python train.py --hop_length=320 --decoder_parallel_block=false --eps=1e-08 --adamw_lr_other_params=0.00078 --epochs=84.5
Rows from expert 17 of block 7 of the audio encoder, named by matrix and row number. Rows with one number belong to one neuron. Each number is 500 + 40 x the weight over its row's rms, rounded and kept within 0 to 999. All counts start at 0. Numbers have three digits each. After the name is the row's rms in percent of the matrix's.
# up: expert up (encoder.blocks.7.mlp.up, 32x32x128), inputs 0-63
# down: expert down (encoder.blocks.7.mlp.down, 32x128x32, transposed), outputs 0-63
up.0 101:508530496442486520547473566492558521468524490478542508396497501512479515545469465497522508482548517496496550450529456543508544465501511528459456478493482493542460528477504494427493570518542474
up.1 116:461458498535482513454467549485507466530464476469550510461443537520501485471545485399500534531557419433536548515518537501505597520527466501467492471499493490541478519525534448470471475550459558
up.2 092:506519488420456586474491512472483464535547514422503552473447559550501476489616518537522494532578472537435540476518490555475452441569419483555504528528571514476470537474494475488485527511497543
up.3 092:454474494483549521495478506527506513529438471576443507504503474515523540489520520549500429565479468471527459507479471559506523464575475466523544534483508542464476526433521455499507547525498484
up.4 104:522470525409376544447508479515503429529520488512442521437528522493520578489500550464478512543451529454489519530486448507524563553507494509452525479541519510467475498471486583528521504428505530
up.5 096:525550445574500477502511541495512497426456513502499460526508528451503467512411495473463481439455574491468427501488543548494526478436491497482436549493568496545454471422482546477538501528523466
up.6 094:473487539517522527486524487549518528489474462526526495514539556448465480552518412505524456509488522587507521396482564530536541462427455512457473499451455510568449459514500473521529568596495533
up.7 082:500523455532547495424512481474509417524501607500515526410500496477464505540475555572444503437432525525498574517532425523534471419550545478460515543546480459533519508503501506406521395467482523
up.8 095:526562442485532545558496518507553561513481541503513513523495517472561520528436490428495502400459469514502428542475561548535547518483502474422485499509447476449499459476471427476515483431542535
up.9 095:459438466484443474429491490475554504483515516534444454546586465498535448528548493503513486493540553446497459554483466517519484473458488514437510483479555507485501479549525494412512460472462543
up.10 085:472522495454558452530463603460519503553508449507458447540505512451453505520544472517464478522493584469523502470471490498481400552538552442557481463466528545585496542526453556435569494445466458
up.11 091:524458500550485515532480502443435514508554508540426472592577513472527484509501478505516452496574538528504456462525462486471511592397500483498542523493512520551462538426456508478476516491503539
up.12 108:446525512443493489484503543480536517509480514545532510478467495529533470467505523495518521551510483488506468462540478514511421424484480443497416495484498482570449505474444522537503496545535513
up.13 099:496557463540533463463482495532600491473584538533469492535491482519457457524438471498491500445461471538482538511518485489520556541626523383435450496518525505491463451490547541465541521484526477
up.14 125:476489533475451564532465582391474469451536526503498525493562516420481541549524497433504485470519526445529472538456483535517475415490436516482466526456529486532451469510545517484443536528479515
up.15 100:534475496576486547552501495424547399526492515404491488587531474448489555497519486515505484539546476480497466453463525499488501522469484447506513503506456503526487524529563500446569451552518446
up.16 110:518550438408484466528493534481512476509460499532482483501593536534377580457458497501444564523498503524510467544464489504489549507528492535435460487498505540470529518554525494493494518499527491
up.17 092:498502565502491500535474446429571459490506498497560464555574503492552484494527501573520431463524462523475439440485531520533566506515497505459495465477504507596469459417494518548509563573447479
up.18 110:488496497533497493517507507517567424451572550504517493526511538458532478546498465517504518412433498476506475447559537534489558506520542505542517571564525525430392451488517470461512542463487487
up.19 110:525524498558484546471479500462483451475510466502493542546500445486419521471481492484542462492545530506507535487585473469464447453499515585529559436463483488564549494543505452535532515438495511
up.20 101:423475456453520562474500477569486522517462495525461565512496551424448562495494493612522497541512520520466512472489528442533538523525486572531517567486424464515491548392523528514461470477499537
up.21 085:490529440470510482532487534502552509550548560468464489496481445540538501550521596455480461490577581490533531536513405524475513493492513519448487473509428501539478470481508541427490524432480472
up.22 103:468541465534469439563496430462527543433563568562528497533439476552537497546450469448438502518522498451369559471488439536454548550514507497512466502454498459516473530542487543463538469505526485
up.23 101:527493476466450469497544507509555488515554441512533457487533550443487581489504479434496488470506517569515485523460565549511469506476467417491401481588547483455517449404512479483437490544400529
up.24 081:562501463502495483436507520553468488471569452512489502448443467480475533488517488499485512521486560484549574562508470503521453550428470584478516486585593487524474528473578503506433507466533400
up.25 112:553558446459513492532472405457465529497558505524479530487507479470574526490501490492447492492477449522485546502474503516494464524509510458487495537547468448481483479415458524524510519443438526
up.26 087:474530485511511509509461447559528535548452490476461533558530553488540468497500518429548429524533435461527468511481428521469597571561527537448575464450480522459540538523538570524495513507488541
up.27 104:471544475512523525495506527557570521514516456551482515624489517404547505440573503494453494550514546432527490508449510497461464521462490468487505471482530511425499498506520494535488540605491500
up.28 103:493481454530566539486485584465477515492452565561526577532463553485482529462574458541537483547490557530467473495473533512446476494509493518595512498484525483441507482482492444520486513548561533
up.29 082:553511522511521510418517480486423464470476496533467565519495481511541496485510452539462452474490449567470425498540524560477586533532533474560476502493527506468491496515563459518527568566474458
up.30 101:451497519442548495534502525492546478518522493523528432524534501433510520544521491395473495508464501481426502489486519488457505515506495463488464407495490588522485532544500516450541443464436437
up.31 121:510529517529476438463550457517597493475435486547516467472509507584488512571470453536520463500525429512505413557560532481494553482534540427456429521511566520486446421498502499457500502498497500
down.0 104:537488484487525493492493472474492526557521529493450525593557514414458451483545565469480426432396479496477477526442480514496465459469504556557460507431492484499469497495503500523503554572465490
down.1 110:503558494460541517532515517486483484460513516535521520540550511483454523498468526577514469496433528573433429527532433531488446447459510486560534499486479565489466417494476529503532525499572536
down.2 096:507495451546510441559482493512480541469518495468464518496507472410440440512463491488484420520481552533518480552501498491503629542418465476468556447506484495538505439513500527493584497519551468
down.3 093:470501511452459519530508428489444497486483531469472464523451545524562456497450436491534506401515553511501545460546579438489520513425451418440544544527442487457542471527453529539478491538515434
down.4 097:495545468513552463508482456530442524496521533454574541573404555514537446565586449544541426511522478450486516494509521487528456448479458457531555538490504512490492486489523498469565464579526481
down.5 095:464500637486529556435511501482506440547494485539495503476488483511465618523516486538526499498523481480451546477458365508518502537556521576463482472543506498537504504527501443570536545464462539
down.6 097:522533459455488475529561500408598452525507542544474520464479483507467515499585592496515464480508449436498455487529541491498523511600518517448473464547504483526550516495534551469522546423468519
down.7 086:490480525512539537477460516551495537467422425560487513588543559535585580516519456481489500576489576474524446472482512480489546511532451487483438467483430533456464473496486473436475561538501486
down.8 091:505471563462431543450492574465464426437553493470509441481519559571531446528528511500510493584541561454518451446529491523481468498510528549468508485500533546519555533490479495539450541511508525
down.9 098:538476548573492534519455547510473451559488498500579515477368483500539590459445516507448492505477448557514528528508537542441567523500534448516454499522521506527497476499452464460479565551522479
down.10 098:489461499574466516494557420524488469528519588544527525506474454546567499476465505447543486475535433446488495569483486488486523485450482544492492537534582529454518510525549476608492507544499498
down.11 093:547595444448527498477454465520500522532485476500542477406501417541461501472467501539487556523566436555519514480505557447497538453615492522472450487526483450478513482463507487541498488492544478
down.12 118:500504477637491478488508548460490465482479520521489532511548482443434565486492514520455495472455499488476526570430531487492577575517513497466513506522468534477444515508562522391520472486481579
down.13 096:561517503426469551489529526460464519526432464555446494465476548537510526490535470488480470529595480451504501441447497537473462452390515582500525490482552463448516504457415463508430490489501497
down.14 115:483487468553512479492515510554598467493495468485520511498452474497470505457512529503440497506453473608492495502498557529482515544493498507577476519450444496573471540475482474519449484496488485
down.15 095:547575521497506483471545502586521539474459509506541495451469479467501461486462527368519536431510513495493523497472502494516463531525507572552469449428475489427525450476547493533465533512445527
down.16 107:446389513502515469498480510499471513506515528485470531500474520468544456533515567527552509498536504501479437422549528544546478519468458429519530576452497435482535548449464549472426411556469504
down.17 088:478488450514489469503517529544497524535477507509482521428469529457438489487484460447470516479510521494517477506452527495460587461511506470487484598518476507488521566478461431492509443418504535
down.18 098:523545488479481550478476453490476539487509429474470503554524528546442542479548481445504529498591497527490508503489494495496426496518495519489525443471502489601582532519455495541502474530505472
down.19 110:482508402489496460621430545532576486438517489514509534433519515480577526521490538453471480539460527523537497525415559442557458554483512449516449479521492483450478422502533569526477498509455524
down.20 103:526541570505506452517455599444499490481507517525498477568473449512539521557435522498432528482470516441469461504569466487500466463512443446501476513539448505574481495496475494510501547523523432
down.21 092:556511591476446476518470475526441495460476480470540504561530512462498517452456486477504537533395425533559524504541494562493453537502521486488466466451499494460501495513513468472510474553526503
down.22 098:563492540498542584463513508497481504592413466481480434452514463464463433521593506544603494422491469512570505515496490499503491494536508522453513493481507519482456454435501431498527551613409504
down.23 101:466524531480565522464506508580476541425540534479449517518415494542519412493515488519439542531546488485541477504579484485498568461525537530478558524464444499526542565520536543542528466427592548
down.24 096:483566538492529418507450468559541486562518479490471530548569469545569525523542549582469491570462474479534471495477418478493567511468571457547484424518536502461494455514493517450552501464466506
down.25 106:484518496508453509514451501553527522498496424475524483547448498518469446556450430541515424535518520471542467516545491522478544533525471500429513471480499487491510551514546503517509488570581502
down.26 094:507486504439564500477534535437471527519531538467513413490481438483512523510498450518541536451495523502443487502560474513531448478456489422546464539500533549524508464505462411451546481507506451
down.27 108:493426522460492452504503468465456477541519545525442512404481496539554526552451511525519531474504423505428505589541480480484521426487559494473490504525523502542483511594491555454475461464476465
down.28 102:486480522544510486508481495494527511500579492498478520467609447469501550525465526431515532504469508470470565509498546495520488480457527466521505479596517447527484556561527538488492514464458449
down.29 085:467535474487484458553469513552607469513507541451489433508507501429500509521501498490515495536558562451487610512503496495499495484496524461477536440523490442523504497475485537467548469417490510
down.30 104:487520473513451494517535411511489549548477524488525473521506477561516341441497463520546465482482468509514513469488471506497478517535530529557554562463541516492512470508505431557441543510499499
down.31 113:510411467464494592528504588448443501449575473457514545478486536491540552466494488438450509443539550483492586460474450517483474526459498576558527444488562508481557552490462485549527480524499527